A small sound classifier, trained from scratch.
Model: arch wavenet, depths [12].
Data: trained on read English sentences (LibriTTS-R), 15625 training examples.
Rows from block 6 of a small sound classifier, named by matrix and row number. Rows with one number belong to one channel. Each number is 500 + 25 x the weight over its row's rms, rounded and kept within 0 to 999. All counts start at 0. Numbers have three digits each. After the name is the row's rms in percent of the matrix's.
Before each channel's rows are labels from the 100 clips, of 14976, where the channel reaches its largest size: "strongest on" is what is common among them. Only what is clearly more common there than usual is listed. The data: read English sentences (LibriTTS-R).
# filt: filter width-3 conv, dilation 2 (model.blocks.6.filt.weight, 384x384x3, standardized in use, each kernel summed), inputs 308-383
# gate: gate width-3 conv, dilation 2 (model.blocks.6.gate.weight, 384x384x3, standardized in use, each kernel summed), inputs 308-383
# out: residual pointwise conv (model.blocks.6.out.weight, 384x384x1, standardized in use, transposed), outputs 308-383

strongest on: voice: female
filt.61 114:505555510488486454499483513472522489507486549522508456457509506525492460480490506474478487485483522504533505553498483486519521494531510468496509459470522472499528525487475489508505543485498465475439449458475503471492515488494478
gate.61 104:514513479518533528476515499540524554477559484478511514534519470511506522538510461495505473540539478529471512525494506522434578516549514517510538511483551508458489523496527505502489486510512497521517474539448460518530512519511525
out.61 110:479497467512541534525511489511430470465547526505469513465491519471520533572509494490497519544482481487518467519537473499499532537458496525520542482511501474503449512487497476509515519529523532472527496564461482506489525530515517

strongest on: voice: male
filt.18 111:558501503525518527501499479503530488504468492500559485487523497483512462536485463462496518515478477503446508518449499515459495498508473511502482565454528500482526493505508507507497460559516483555466519484501531467488465475456508
gate.18 118:482482484537487555463536503468505487509493494517504492514509494498503482519542476476518462552538493518503530503502527496491457533533511500529544509478486477481509483511468506488467500479475535496523538496561479479490521463486526
out.18 109:506491497494569524509515504483472553501540516523498520504500535516513515537526528521476549530568486521477495476540497498521490491464437474489438498490486487506522519483557478535461508513522502504512431504528511499489491519510514

strongest on: voice: female
filt.308 098:516460499477472491478475472495475537474520492539483440494470484486508510495512493497556538505503514479522516501494496505500498514457492459528496479488505470533485499472509486501525480528528536511503516501511499486478463463498492
gate.308 097:533527553495460505541478500533513450532502511478504514487484547511499503540440500490492476443474509517470532526517525486508534448509492506547506480521484531462475468498483483506507513528469498461539506500540486523514462520500468
out.308 090:486513501519498504473529509488579448511461499506509512511554524480510504488495489501504551525510540453472500486526545513510513504532426515488516467537488520479457462530499505482531481478478536525501492481516536472523507497499506

strongest on: voice: male
filt.30 093:478527532503517539476501508493517535477501500502509499569472458500553508540533516495514498457531527497486520461489498513541449501452519464512504501469439494493481512466510495493505477497467536501509526489477504475521510543532500
gate.30 097:483491508516507475511510479491454529420523500461496527485460466516494555483482508480474442499498489473504516504525529549480527498501515460510502478506556503498488554531488496448485491464487438548506460465490506477490478479522491
out.30 094:487509458522527461492533473487488473522487487491482493520499519521472489511492538507447486482483491481491500444486520527507503528505492517518520501506506514493511444464527486496527490518509499513500509509508514529499494462514517

strongest on: voice: male
filt.333 092:526482491521518498489509512468526480477511534548496490499504513510516496479484559481495498511531499502526498494473529533473494471511483520491504510480464449492545523515531502502487469508511520524498563474519509529513496484524505
gate.333 104:497533494561479493482500485480485516523535501520453513523516454526509499527482503490515502528534461497524547544476476554510450491495485479509490465505478525486550518483488516537506497467498474491541507493537482537508474531534509
out.333 097:535526533478506495491495488520496481482521541546563523476545455488506494503545492513513487546517489501453538482574488492514508495490494497521485522538513507503477507457511498481469504523526490461481473476516487479486497512484518

strongest on: voice: male
filt.159 095:537496502530483503481497453492523473496497494540536517500518520489517477493508482505523476473485551474548526486487494497481464530503514536508506534491462543507510480506491524532495511499498529503568492439481500489492529496500574
gate.159 090:482499503475503488469474488563519565503509456466521532514489478504499474466503484487471528514523488498481514476490478510502484492534462472501501502506483498489484496499533481481527520535443510503496490513527485428491481498520522
out.159 102:484517492496509501485447514473495522517484506458471488501474526444465501495481515475510507478532534495435493503479534518483485471499506463531482461523491470498486467452514510442507512476483489492474525517480475462485535552474453

strongest on: voice: male
filt.87 098:502473512464541517469496477464535524535514500510541503497499479514504485470477484524535510531488489503524520544472500467519525487534508483513512521513490513476529525504514526484508496496519475490484515549511551505500487496497484
gate.87 105:506522512532510477538497496480463505511515498479479483506477484502522504494510474497529493507541490469530525473495455525457472498502516509512512494481497512514456490442492501532456487511437494517473475542510482478454498467478526
out.87 092:557514530543494505469578511468483470519488524467528484481496539525484496490471477516474487503513554494507517460543513480568515511494527473487469524518514501498492482508498487475511466535473475489483527449506482527472496536536481

strongest on: voice: female
filt.148 104:503483525542507488543505500524437466479507486534548500515526482514507489511518501469479530519466553486491472534476510506514491479516491539531501510514497469466501500455491459511495547457506519481508506485492518524467483492494478
gate.148 101:462472523494516493504495478509515502498523459524518498504489488507497494509473503533520491511482481476535478456496523546555525484537510523498508494497470516495479547487485527521499524525488492476472448498569507474474496528512498
out.148 097:501486497548492526486487510509500492502497457520529488471516456449473542477469486530454532494523499484470433534526502483506503514500522483506499539497512495486530491517504513526516510444508497508533473488500494490510493494536492

strongest on: voice: male
filt.181 107:499514447476513476525498506459512448534502546523540454489471449488505450538524475495526533520477546523471446511505525464499468529497522490518510531471470500510535495501513488498486501524516478524491498475546467528553486543525501
gate.181 102:487519506496452474539505474530485494494511512546522536505516475552533494510522519483512479515483462494476569478504461519545489491447515495452530523492502504508513514491488502458504495477516486510508529528500509482548483469474553
out.181 101:534507528513509505500506522530500496521510522429524455507527492521502533469468519526479446481501481505471518485509489510542531494514567491489503491535508515482446494460522503513486514508521532488551511520475492504515483491479495

strongest on: voice: female
filt.228 097:540483473526503467522469545450481489524505448520513483485463493503530481481493497517498472513510499472477518493511523443489498490508448510474479485464505514479522530507513487467541490500524524480519511508471511505494492493503507
gate.228 093:488478458437485503489505472481521505472502514455517505501514542467498554480496500519448486506497528487467465452512577524503508541524464523498516491530526511480536517485535500505528477491477447477541482482531488464490489504481447
out.228 100:515522516505464502495526434504474526491492481465465485507500491510510473505488496505502507483484500506483486511532503472485527475510477551489493479515511512540474479561492516501516480518460498499501520516487462475485513487491487

strongest on: voice: female
filt.86 097:530508493520549516492466519527504532487504541434521521535492538498473522470479534520530473543487518513517536482477507494533503500443541494556546492521505472466492515510504513517487584465485536514489494510547506533489475454466481
gate.86 099:488491500458491450528484459483514509500500508493476508470494510514493509540503508472476488476486509522509476470486512496481492447519501485458452521535500501513500499499452484524545471469477526496517557528499470472518505526470503
out.86 099:514529528522522487487499531573468508491494510505492500499515482424513466539458512498475454515481564527464514450542507547482509542572492542529488551461536505498468475454484495505518496545470528488448468512487522500489539542530508

strongest on: voice: male
filt.53 104:570478507521540463501501458508491498532497534513528499534494468533533557500484569513519494492489488483496494497504523502538510449520466522490505511482518516476522496472540492482481537472502518461489506491493504520538482528517453
gate.53 110:480512488475499540489472509508492527463483490527492546531500501526514489511509499478523481490478499472462501514533544526498525560477473414478496517482523488479447524462500565469503478503503517489519480500471510502517498463468514
out.53 110:500509499488519489506498454511486494493440467531515503508502515497483500485552516501496506486486496483498506507457519534520514450479529512508512546495486507501453452461485471523530577483490465494524504489522533533538547483505512

strongest on: voice: female
filt.32 105:491516500534480492540539515493527499525462458488500491518485508488480542457578459524482538512536530490519483495492498493541521498477560476494497488485534458479530512510536535494462498536481477542515495478491502500469461476531508
gate.32 103:509465549478503537534526478545472526504514497549492489522505475515483496474497493488522493571544514526493525495512525536486492498514509483504500491489507497493519510532520507501541456471551505487544522541545486463496489504499510
out.32 103:504498493492502507529510526525492507536496457480507499513512487464500447499494518528474511501536458511487476499499509512491463541454557515505533508502497502479468486443470509459483524497464489516495504538519508497482518496513501

strongest on: voice: female
filt.161 091:505432500493462495485492481490467512465499502507519516470493477476529503499500493483498568522507485500496498530520492504526517500434501478501438467510485495537506512492473499499539528452524491528521543468495522523482463519496522
gate.161 085:508526491514523541522505505545473517455512500509539484487471556490507510519524495522527476491479512472512489533525463542495517489541501521478506485468480502538547487511495537493472511501486504496502504482496492487526444528519508
out.161 093:461521526527504499506500471495530482497551509545529490507471446506535462480455510470489503486472466472516498460490484469491460460486496516491522457482482519476522505448458505504462473502511505506459531513498459487549508488472471

strongest on: voice: male
filt.100 097:524485550507500512521506508516453480460501524514533490538511472536487484499472523520548493489493481476477495469533485563478496553475527498487500496498523497526507482493461531499497543458471501500469491517453470488545470487516497
gate.100 108:498516490545506493471556467506519509492498511507452554533483539478540487525496488519518435534439481536512504433514562544518469521525460501504536481502532483522460461501500501512489503486512514528516537507522495502509491511506462
out.100 106:481526464480502492514492482529512517515513504497485533521484504534496529468479523481519506500460501492500497497488501501503504506444551517499463522526548516543507493412537482493500488498472465511521506480499472493489507548500511

strongest on: voice: female
filt.54 100:528519547508495475495474465563537473525541516472475475475503505489443504504502511497466504484539526539491461499513493454487473525505539492502479501523490517485468509467473459455470500512494534515515493466487536506523509511469484
gate.54 100:534503526477534508545476492513520517537538502516494499530456476511483471507494500526517501497521518461474536470497496522469514542513529539517509481449556552520526471542528514489511509481469504485485451510472489470510535505541492
out.54 109:454488505466506489529493500497483510485493476529503467509469491528469512463469474462515449507479476472439507502499449510495493505446560492463540525511501525517517466490507477464534550498503499542524503483510479509485495511527527

strongest on: voice: male
filt.113 090:510458482535531543511515477519495522477461456516497530463489511505516551547523465497478533504469493523475487520510516477496485505522490546532442509499532539505502455485496508475488506534485513512523511532501521507492482530488542
gate.113 087:490560504545492504542514486516475555498484511526502526507502485483505521522481526474493479506555471538497477466557460473495482481502542524486479480472477441491515507489539504505522469507445497466486471509491506508497445474546478
out.113 088:496515474451478512510494513488532498523484448543494480519518463490509505517506474485532538511519496445457485458485459529490499504526469473481432473476485504498456536537497499579510520509543517502542477443489504533481486480492482

strongest on: voice: male
filt.231 102:517502508520540486522536507525477435483488519494511566498520479490501488526444486519536491474492482513510509472520482475505465496559494524479545495478482478476527509469562480503487504522521491520502496485525538511548497471523522
gate.231 118:497511497497521511481496512477468498474470501495452536500511489495506501528495444479508470515497520504451486495492514482518513541527536506517475546500449481484461499500498473525493450495432498498509466502496506535464534520503528
out.231 114:525497545492510554472486533477522506512494515465552489478479520475472485457510503501462470517490487508515502528538540484497481520475491528532464502516486469562565513437481534497493501488520492504417500509530490504514488498502490

strongest on: voice: female
filt.276 095:528517480516501524509488533509481496485491483464507518529503481527507507529521534481516518491492494475525473480483493505526535506487523445527500511502513508476538517478474534530523509482508542480500515435474509460498519482512509
gate.276 103:504465494513511522501475494538554460539528516514487522465475532508475470500480509451492503537498496498518497493467538533505511527520451509451505477488539563470515517515523488524481500500541480476468487491531495482499492519506492
out.276 101:513510495550518533509493469544431492505529486528466516535461458497480492474492529494484485513451524514487454530468455474517506449532480515485528545482504518481545492539479466555520477541583482523510524535514513511536497501524518

strongest on: voice: female
filt.212 107:452523462461450540483528449473468487468469504521508510434514494462487536491507469526517538526529485513536437537487545490507510524447457488454514538511483502471463501516449501510514528530482460531469466486548506503526488484485531
gate.212 115:559538471502470467485518485500525491456530506550523505503526503506481531508492469507533483518533481512535500518518517516496514520512545499479505500502460466508431453515472475504483488505495531516488470515467556491463512477512461
out.212 102:501485506523492518474523486468548565498492521475497510515450492504439504489495509488494494469469499484530510520478530511479493525485467536527497533479490493513545481453515496498527519485458471511515508524501503541540489505528523

strongest on: voice: female
filt.337 092:547535504468489487488512543509502498544472538523483527512482529517473521426510502511511539514519476513490466502534533501471481534453504527508541446540481504496493551474507489524567513507530517515477543521456519559508491497511479
gate.337 095:558532468534498517489498471552544523513473515487459448510474516498480521482443538557501518507523450523501494500510506467492491514531536528526516457515499496478507515495514513504498507518474510468484482506493521487539508487514510
out.337 096:459511495486499499464553494483532474467485499522510490478491504535503506517487514486510466507467524507488503505440476482529476524559432478499505506519499475511462472503472471483475493503471513455500495467500507493496493467473516

strongest on: voice: female
filt.336 092:488469521466457505498522555497523492481522492504515443502488461502453529518502466518492535510451484499479517553475552503480513466536491490465501522476471525512525513499522529505518479545500526501529497496593517469493503549531479
gate.336 093:489534522501475497532465460501509473547518502486494476501487509483526520487531457509461498508530461492489513542514522476497467487553504472517464486484521533487524496498526514446533489544435479475519508521513507483479509512511530
out.336 093:533517496477508511482496524512502518499504459513492479478513488513511530476516480487493491470492464484462493514520520454494508470543513530515498509476506515481514502509490559499499475524496465480519487517474516455468448558453510

strongest on: voice: female
filt.307 114:542505498525471496461468513483463473503532544515519486505450449513506532484516483462467539477519498507503471483502520486505480471493514500502530516516493514514517507510502481491469501496503517476494539510516451514478532462467574
gate.307 106:538513491462517528477515529531484529473500490474501519469464470518522484521500520536518525539513526485492477501497477562523505504474500540523505498477536502492500521465466501463471465476480508491484468514494460490503512530513490
out.307 098:549487478509519531506519472531428498533506503537497470510500473532521494478547471488504485525459547537500503534570454490494548524493502485460544468500499495521486496514526510506518485514475503517532455545507509482453494510516490

strongest on: voice: male
filt.180 104:459525505527512526533508512499492487496514496505489471447503507489510450504505522524491447524522514460515488511479503498550476512497509461459505486550469519499518514543489482526503522515492478516490488482494502502553486492527515
gate.180 114:509490465515456535511515474544494495475508486548465503484525473500507483488471550448521482513512488452513515507476465503528497489497518478489508485500476493515487516471506498512506458540483492504527523547468531499527452439533523
out.180 102:521468499472500515509498506500467514529501503472512457483523485533464495501521501531503503516494550504473490460513469516496519547474476480526483536449526498484512532526539502491497525488505480473510461494492521480478483433474492

strongest on: voice: male
filt.114 094:480460493489530485470530493472495525472473508539488493499534522534509516465513455544494544463474526500495520498488485480468487518463467514496510541533483483445526496494506456486486539520484489481557517507504506524460481489505510
gate.114 097:536499509507498553473503506541511505504494479477513492484497487466546548534468520514487521511526446479483489476540513541509491499476513485514476513470460491518502483490539528524548471511443502505503476473494547507535455517510553
out.114 096:498535513503509502526471513508506483501493495470514466504496538512468532551540520499493500458494500535529487492527513494540433517485517454483501513492532499509473497514496523549490519509460519489463497467522524502478486467517480