config.toml
n_mels = 80
input = "log_mel"
spec_augment = true
arch = "wavenet"
kernel_size = 3
residual_init = "scaled_by_depth"
beta1 = 0.95
eps = 1e-08
merge_dims = false
one_sided = false
steps = 16100
batch_size = 64
warmup_steps = 320
Rows from block 5 of a small sound classifier, named by matrix and row number. Rows with one number belong to one channel. Each number is 128 + 24 x the weight over its row's rms, rounded and kept within 0 to 255. All counts start at 0. Numbers have three digits each. After the name is the row's rms in percent of the matrix's.
After each channel's rows are labels from the 100 clips, of 14976, where the channel reaches its largest size: "strongest on" is what is common among them; "loudest" is the band of the loudest frequency at the time of the peak. Only what is clearly more common there than usual is listed. The data: read English sentences (LibriTTS-R).
# filt: filter width-3 conv (model.blocks.5.filt.weight, 384x384x3, standardized in use, each kernel summed), inputs 0-95
# gate: gate width-3 conv (model.blocks.5.gate.weight, 384x384x3, standardized in use, each kernel summed), inputs 0-95
# out: residual pointwise conv (model.blocks.5.out.weight, 384x384x1, standardized in use, transposed), outputs 0-95

filt.103 087:148092129143150158172149115132094144115131128115153111153134130139140112121076110104107130129163123131112136114126126171142121125138140150155119140134145146085109139157128166152114149137108097112172164109086133123134127110126183121123121087123121141114121093183104156158091113179118118161
gate.103 088:095108171128104151123129139154117145109156140146145125198136114143158100104095113157118164140168143086146124134146116096108096121131093123095113119166133090158141137119113111118146152049132140121119103159100152103172145127142096166133121126151115149167125146169111094109126105170118082103
out.103 078:170070118134137128119140118129048115104156132135075136120129169136150126157140124156091101123136130131143154146116119102131142118121136126113129103135123123144110138131132076098097094151110116129112125116157141146077120095134146128105135126174111092107145149128178152147100110117154109165
strongest on: voice: female
loudest: 4000 to 8000 Hz

filt.13 114:152095118128126137143127106131095086116093120124122126147158144066091135142109082158163112139123115109139117109132102134140128104130147133186105146151133120110098126112172101115095107127139109115082134131127149103145116119142105147116098116145162097103149110093087144117137125098164143069
gate.13 109:176097134162159144149121119155080140114169119121163112092136111132119138105155082180141134148189079149128138100154084137115145134121097124152106143100112148096107125115156158125142057152110133133098098118101145119113135122119089105122139133121131112101096141122093125114114116142129115118
out.13 107:127158179130056113105130105128100123090166094133134131138076127137125088123111138101172117110100132143165129096139135098097104133133149169105149140146103091122136179118116142143149130104132142157102166108144163171153135152131126086160128142137139141141141179147152130145105091106118137116
strongest on: voice: female
loudest: 250 to 500 Hz

filt.106 095:145179149129120153067113127167136138124133159153135114107125148107181132138159104195145119144139137115125106162117117101155110093108140113127108117121180126102089146121135160131126129098143125081108150110032129143139157098123122131158139137162163160146109105088140148125207100141175094167
gate.106 101:140120118130174156122114078123086098124104155151142136100153143135117123116133156150182149106157132127115132118102125117122123115149124142125129107114140113157105161161159111124140114157131130091128122122121154175147122117116113128123124146122132135107130146169120119146121115162100133135
out.106 091:111119111148157132166156095117162115130200132158156163150171103181123068128127134121131153139132108135159154106134124131186169133147151103131156124149149126152080059147120127129180117087119153128106104151163171151079167144122110168120117139164103157135137107126136145145103085163082132108
strongest on: voice: male
loudest: 250 to 500 Hz

filt.258 096:097169104108173061136142156117117081087122102185083138114145112103114131112150121118119118098111081121141160139128131105144110139101112118132134130111129138113123145147072095193118159130134126094105191126099158110152100113097129142143141169125130154140116106156167106103096087144175131122
gate.258 096:142083112107126161117103115134129094105122139118143162179155148100166133145117114105133129104114136107132127131105081160178143165152139104126125146148154164116105131154123150112140073122154134133110143119105102083133130098096122104141179125116136158119124093108100129102144136111120120128
out.258 094:150166154086099142109155112107135120122123128091109101123141099099131162133108123117156158127156123133115128083129158115171125136112127086116132138163129122130100150109140124107139127127140147124133101132178132139134161110117131101187103122103141134169152112149114113095158148126136146170
strongest on: voice: female
loudest: 500 to 1000 Hz

filt.58 101:154143150120154107138106118146161119118165126129118111151111122143162097135143127135064126134148120132179105122134127099107130142094136128143132137154101110145089186113185098116179068106083092123170076145097134114131160136153167168135113174110065132108098115096134146096109101125168131092
gate.58 107:174098122149142156082136139123113122059139126154133145134122140129136099124109126113094111152106148110146119139102197100109158096160144126139116143145106138119143158112155152174065138125170109095177142117134131126159167145134187151126138125108130152145102108146151136170100096142077134130
out.58 106:135101130135177170109092135135171156116152121119149143134194161101103108122104136120108134148137109154140145134106119147156097127160150094158121132141130119144110132140142196079127115138108167115131118130150119123066164141116151174110121111144157156089111112098102151167116129160120141185
strongest on: voice: male
loudest: 250 to 500 Hz

filt.316 097:162155130111132142117144125137123138138160105156126165141149143090120146130137149090163142124104118124101119090130144110069087157121144121094119125143114134137130142142130180117114173172153140148093097099122099185106115143150152149105125117117107136120154078130170119137147180118145088154
gate.316 102:100133138158143131102129151114082146150117127121118163098083130125145114129129123155167144101166165113101124131107055129106139114067150118128111113094161103111147143112130123127161110151111191101115124135138127137131108142171140104134137130140174126118166145107135140103075123153152130122
out.316 098:103103088109192091111125072155148135154102128183156155109147152160097122105116141114138132106097136152109143154135161109118129117116110124112116118122120081146151198104118154135109143109121153111132113140126129088124163122092124145140122173093137113129138151115133133138104114165090107084
strongest on: voice: female
loudest: 250 to 500 Hz

filt.366 096:132161123135130093107115125083156156148167143113152117188131085137156064158141112158148111114121130116135115115113119152102113089135135097142132093063104125125120125136086106150113078126127132140135131133144110161139160135153108102119108116140143138113123089122167111059170114127117082184
gate.366 092:099131097133165139118128143142099106117081182146125140086149153100108120145138160087123121131111124143188138116143111145095125126141107098152158144118123112154076144110134154164151135154122119118165098147142153131132069151119125155098119107143085155118111053103076148144135144188123134119
out.366 097:126169135155148136139129077091121157092140147125139136124143086167131154161126142121156196111144150117168152105112183095119150133083121208090129149157076105135155101127150104121133151098139168128141140122114145100108113166139098115152130129190175113145129130109117134134150140115143131110
strongest on: voice: male
loudest: 250 to 500 Hz

filt.294 093:124131115100126115100089119135113104182129100174123124138185137120112157167148105203126145115122141102131150147125129152158116115158123163099129124128148127127165139128169125194112130112141158108148141127092173125090146086118083094130129086129176124138130120127144130135073126133132149071
gate.294 093:153111167128121134178135124139117119133141148141124115144158129104115143149148095106123097159127121156098144107128155121175127158143122126156091138115166139104147137143148045131116116101154131124118105155122144090114124142145104107099109084121110143191134129132072149155161143137079138086
out.294 096:156129154131106132105108100162085101090132186106123107100168135114127110158142139116133176130130105130126099180129102139153119124103124141171104114140163101096137132145123107122165088143111108150120122140124131170105125086097117146134128124074117152146137122101118141171101145134122187161
strongest on: voice: female
loudest: 250 to 500 Hz

filt.343 082:103102118137088094088127169189129125120129135113106144142137116138140173122085145139155121119149123087134126175136111101118151133123129131127152171116121113134135100098141151138103122138160073125105148096091133129139119084170116126151117130166135165162090154146130158180129134109174101117
gate.343 081:099161127122140161111163142115100126159133155121161109138169104138122122123117087123128106145156120174143124096116146123143145097119127145122121121124167101174150123131164128166143093115116118150133109119149122159152125163128161157145125109095132178121062132121117075141141104135110094125
out.343 080:147163130129193126130142100126128125115097105183142120147087105144128084124121126120101133130137125125117103128189132135096108144133103202136086098106131095121141111160125133158103134166111150122130140143159128123180130180132146073149130140110107121137114095115139114102163090143090111121
strongest on: voice: male
loudest: 250 to 500 Hz

filt.127 093:092126143122139098157159099128138151142103108178099111120188161119140115163161143056135101137111159123147151077112084145128147125146164143096174152152147133160112076105145104076128151077146110101126134137092164157108159141127201097091137126095121124127112114101105119135110129140106114109
gate.127 099:153079128116148150102131158120126127115144121121188113158125108095101134076140136156115150120136148115122073130121120131111118088174113154139141139102130103099101148111165125132120141136125123119120094129071138098154144095102131095110118116148133126124154130116126150132120148137145115158
out.127 103:149066110142167142115128102142121123116144168135120095082135140098113098098124127129156151121136111082152114142154157115165106142120146108103128135092095155127150124126092152173118086140085138123135081122166163122119117096143113149119124141157108135106153128134132144126112139146128168127
strongest on: voice: female
loudest: 500 to 1000 Hz

filt.189 099:115155131121082158103138118115139148148109135110112119152114139144182101116160166198128123119156138133148139127144134112135102107112164144129115147138085107089113136159132148133129133097136174110117111177131110161146168119130110133123137098138082191091121091130136153121139165137143095094
gate.189 095:108156069087144107133126104138109153112112122133142120137147131091071099116103109093146141123097177137115125123099101125134085118099123108158115174129161146106132156110123105097100133139125149145181122122086124103136108152088101096106154106087122097134098128102088112087079135111134148143
out.189 100:126084112147111137114090100138076116080148118137143096128159125107130114127136131093115176131129124079129159148079111130133114115125126115106128118136162151122102135125118099126136136145118111111117152133138066106172077088098104168102115128152147148134091076136148127137139098106120166132
strongest on: voice: female
loudest: 500 to 1000 Hz

filt.38 118:136112136118146107082115147173126110102109110156148113116152128127140120177139164082151097148105136143116085135135139100107146110126124122166130155148141136114117117163150137088100123149132111167136123114137120089114134114136140147114145087147118116134114134128071163148172128111151081141
gate.38 111:131133076118141151126188131120133144104112151185121129085083134177158156112150148144132174131073126147115121133136155148067114137105104119109097132155134144109105109104092122101104128160069147105133119132146115168126139108107181123130095124193094099160138112145167137119162112117137120127
out.38 110:126136178152166158145167080146166117073073108098144150114082148083152091171120085143131176116107115120152101145140153146142135151128143106081075125140166122121123113112136098214112120107134099107122136113088135150117147093132158145128129121104163112171153070147151096167093122143105088133
strongest on: voice: female
loudest: 250 to 500 Hz

filt.64 092:146149131168149111108116130159110132108142149143119150155123118152119146091142113133120135156151135111137117126142160124128148122164141103145122134141076157108158113121142129137130135151100083111151088086114117117153146137095127170164118121137145121130164131164134128111147126103086115109
gate.64 095:161100112096153105161097164162067092125131163150122091158178181128080118157131096098128102120178103131118114130144122134169153101080157155122134133096157120095123142078082113104141137144150127091126122138128135103128100093127082159104158135132130160086124111120109138099119127106084148146
out.64 102:089129137115081145146164104094108115130151077097145097118105109158140160140112108126152094140102118145175136115152102154093081111128116152138176131150147095141143057112142099120126106131127138094104146096142079142100131108127068074140125163211134127117127118124118111193121132139140121091
strongest on: voice: female
loudest: 4000 to 8000 Hz

filt.163 113:151100129103089098135148152143129139132132126124118117162120129126158162109142102161120158154125112143159156115141136114155127085120134108147139131124099114138126118104133134100120194117116116090130074105092121154149120109142148146162138096132142153076149099085170139117188129133127086134
gate.163 125:125137111144136148155127174129118120122081129138160117114146104089116075115141142126134171116167144134127090142133169105137167121130118101092134156114132110123151113108112109127132084139147125128188139142161113105162135094159174122125152140118099129167107153135106138153140115150112132128
out.163 110:078066130119164128112123077111116137134165105113125131067109126105139117111133126129109100130149138135132165121106117116118090112141116179160117101123111147078116170130123106107110148162088128151131099134134134149118137143096194144094137137118118109116126144154145138137148121139125152117
strongest on: voice: female
loudest: 500 to 1000 Hz

filt.54 110:127125162118161118068134092118105143105147145146155114127129129132119150098096118156169175143168099106108121116117171155096088120161151109147110180107111141153145136144107149150099129135123160103112139132157111170124128172091143147148090140143101176131102129081154122124137142153109159116
gate.54 104:148123130132106149130126161140136144130149143094116152126141130141154146128139129126163172116115155095093117148115189123100136108147122113162112103113159120125104110103151158142070110147146122118141097109147099130150137118113082122121146165120113145134134142142139093108123134112116118118
out.54 099:128141151090121109124154120128173141154187119140071130127117156131119114134107104098121076117159125129138149129130116096164149171111151141152114129093113170155154130127118163193160152130124125163101113133166121168145112133109116137129153146094147142127135126144145136131161136127149113107
strongest on: voice: male
loudest: 250 to 500 Hz

filt.374 091:100103098112126151132094101135074128118094143119141097142144139127145154120114120117102172133128194102087135145125106145134122136103109109151141133135137148139182114119106081149114101100112136153154123113160093135147123104135148157135087115140108129115141098110133135128158120095147142138
gate.374 095:122147121136107132153094139108165122136125129162123127140129149109144058157103125110141123121140149145102117108104121129082149109151098117143100153121124095136146097132136137159149154102122164143119128138169144114184073139143110099078101121143163157168105122106141116145102129125142101148
out.374 094:073134124118100122117111094088118144118096103088125148122135130142102099105142146130136068152163109166185119124163101127141116134125157128090141123126150115131118153116100090131096141134179142164186117135161136175093161093131138150152153114126110127150141113174113118159123123070091113139
strongest on: voice: female
loudest: 4000 to 8000 Hz

filt.339 084:111157121167144098117130071113137084117137162135083129153104110147113095126100120137137125130101114072144122087140130155131122116123156146144146100144116109106169135116133162166142143145122083165143170120121123123109142148066161153139148174140123097167139066105151085126105118121099110136
gate.339 086:115118106110126181175118125130112115125092142107122128101168112126152094162133110132160165081121106138128109138137096128151131138112069060122142130106133148131108141117084138150109090133115092124131108132163114165093121093133125164141091140106144137140104109134100081084123122125116110067
out.339 092:127145087142110132125098124126134143113084094076125095113115099108134094121110144131145113136121146120123130102106133151127122137173119185119132109115148149131140147160164209115158136141117146119113086138120090135148147131130135066132097111147178133128114176156092127110114112109130108114
strongest on: voice: female
loudest: 250 to 500 Hz

filt.219 104:117111146096124177139155121117095123130134111120129137124145113147142143157130112149152106105184178168132133102146149128162135146112139132103115087106173147134137153169120110129126107118118122128095126146127154105169080121108172116130132140172106144112088148132138135099156122118137128103
gate.219 114:152159123102101152138150091168107153160121168130154066090153122091104186117111115176146164127119116122181169129153126156159116127078136152122115170105130122094135084153101163139123157141109134170137115166128164166088149077134106122141133133132109158093087129159147197104125124177069149113
out.219 102:145136146134173121114132149140108156103112149120131126130124125172119158106144139105128151154126128138179141131091161093136145120099125118152172122141155135177134106111128156145140143161093123163121156132089123181100105136144138138121146125061134088105140118144185145088142115169126143125
strongest on: voice: female
loudest: 250 to 500 Hz

filt.342 103:178113077110126141098103115093104105131171123158115107136107160139087118154125111131146133135137165121101118150104115130111091135159129115155127066070120096161100138084122126172140197135085133139109132141081152159104105120111120126146084141117106161124140124117114092128110123125168104116
gate.342 094:107100151136095125139111164095104103167141133114134114112148100124125107119132112120125131128111136142128166107133148115066124086084157164152132092145190136080154126145164099116132164139124116086101089115131115104137101124114112134124081087146105117161089141078137152148167116099106112136
out.342 099:155166107118095113147151118128151093136184133150150139140138149107138145065132145077119110143146159119126126142148119121136120148124117161137120122136146103091180131140128089127168184164134127140121149174132124147126152135139122053119113117162149136151125105128129147097165138170141169144
strongest on: voice: female
loudest: 250 to 500 Hz

filt.139 099:100135149112172177116140167129146147125115109146103095178167155085153159116155163146115170093091102097120138140112114158119155163103159113121199116115156141117141094136143098129138118104134138113101187142113109149140138131142109118178118141149104134146115142114092132137132096084107148146
gate.139 098:093116142122134137121128143112088115130140096137125153135126131117196134114148138143132130124133130151133138104124138108155110126126169141157138114121188147112121111130133081147126116119159085115172113111097139155132151120108071122123124119097154111139070107084096118137157105122145149130
out.139 092:087115120107053115107148138106074121134207115121148127108094150104106131144138121150160163116122127100142147195115117127159141126117109111119153119126155142128106070115130110095158124151111115126106099120148128131168164144096134123127115133086127104109105164155135133143131112102124114093
strongest on: voice: female
loudest: 500 to 1000 Hz

filt.285 115:149116131118124122152173147129143126132141144134124148118093088130118089129117125192122116152124086142144170141176098142091174106086097066165121132153091137117063097136085134121096154151153125140107160154149174078141162117155086161083195105116113079154107111120161130115120139086132086181
gate.285 106:143099106131107130112122138099114151134115099130136144095122104138090136135145123152120147116177117095151140115095136132141082149177114136111109143124117104133170141117129151133156079160138107113151096172142124170131135123109129084158127113154149123151153147154092120116121142135124111142
out.285 111:127120108129098119127124150123140106113159114134148094149139115118148106115125108103139140146137112134110125104155109119138165136144142140146187132106128159097071143125112134101118147145119117139187177122125148146156110136128110130113129126159149155150109117122161145129148114130136112088
strongest on: voice: female
loudest: 250 to 500 Hz

filt.300 088:141130106166143085128116101165124087109137132119140132145091106132140081183097153091145065098157127136159148111140136168137164109147136151135153125097117107073116122186153155075106130114101142133119106109152164105131150145161144104134118155118099113124166120097114138107121172102129105158
gate.300 101:142128130114123142094182143130138145150142139123173123095147162125114150143096089166148125085110157078094107131132137096118131115142138163146116114148111168121137138119140120129111133139082152126143135138165135148136121137107098104112134108128152130164089085110096120090129089127133105086
out.300 090:155124088157113144126140159137118144098132137153135113100146119138149167119147110137123148169186129114177132080121158091147154155135134138138094155108106121151124116117122142140147119200115170141088074120165097133161118097155112151113111138129111115139128171134134124137146126104137096107
strongest on: voice: male
loudest: 250 to 500 Hz

filt.47 092:083127119111144168140156096132121125128115126140142124111130130158124145148119120148106115098115080171151133147126153132148144164124131111144138133173113101148139136151154131147137093157137109104130125144071130188080083129117138120104103128142130106144175131164115104159119131131106086072
gate.47 093:116156148129108144132098136088101149089160129139126118158129129170116127119134106142154111138181103131160139132145138116164109100125150129138112125068162115136099168162134156167164131130120140083122067139117149127135103113126116120131126120131178064135118130108113096151106131136124111122
out.47 099:191170138141092101135118112125147101122176168183077135126153177125105147144129122155160131160187091146130132079133117104105129120099125110163098130136154139112168099125096164160146118093136105139108116120137174123170118107135129143121160132174148132135130131115183106129123108139165100130
strongest on: voice: male
loudest: 250 to 500 Hz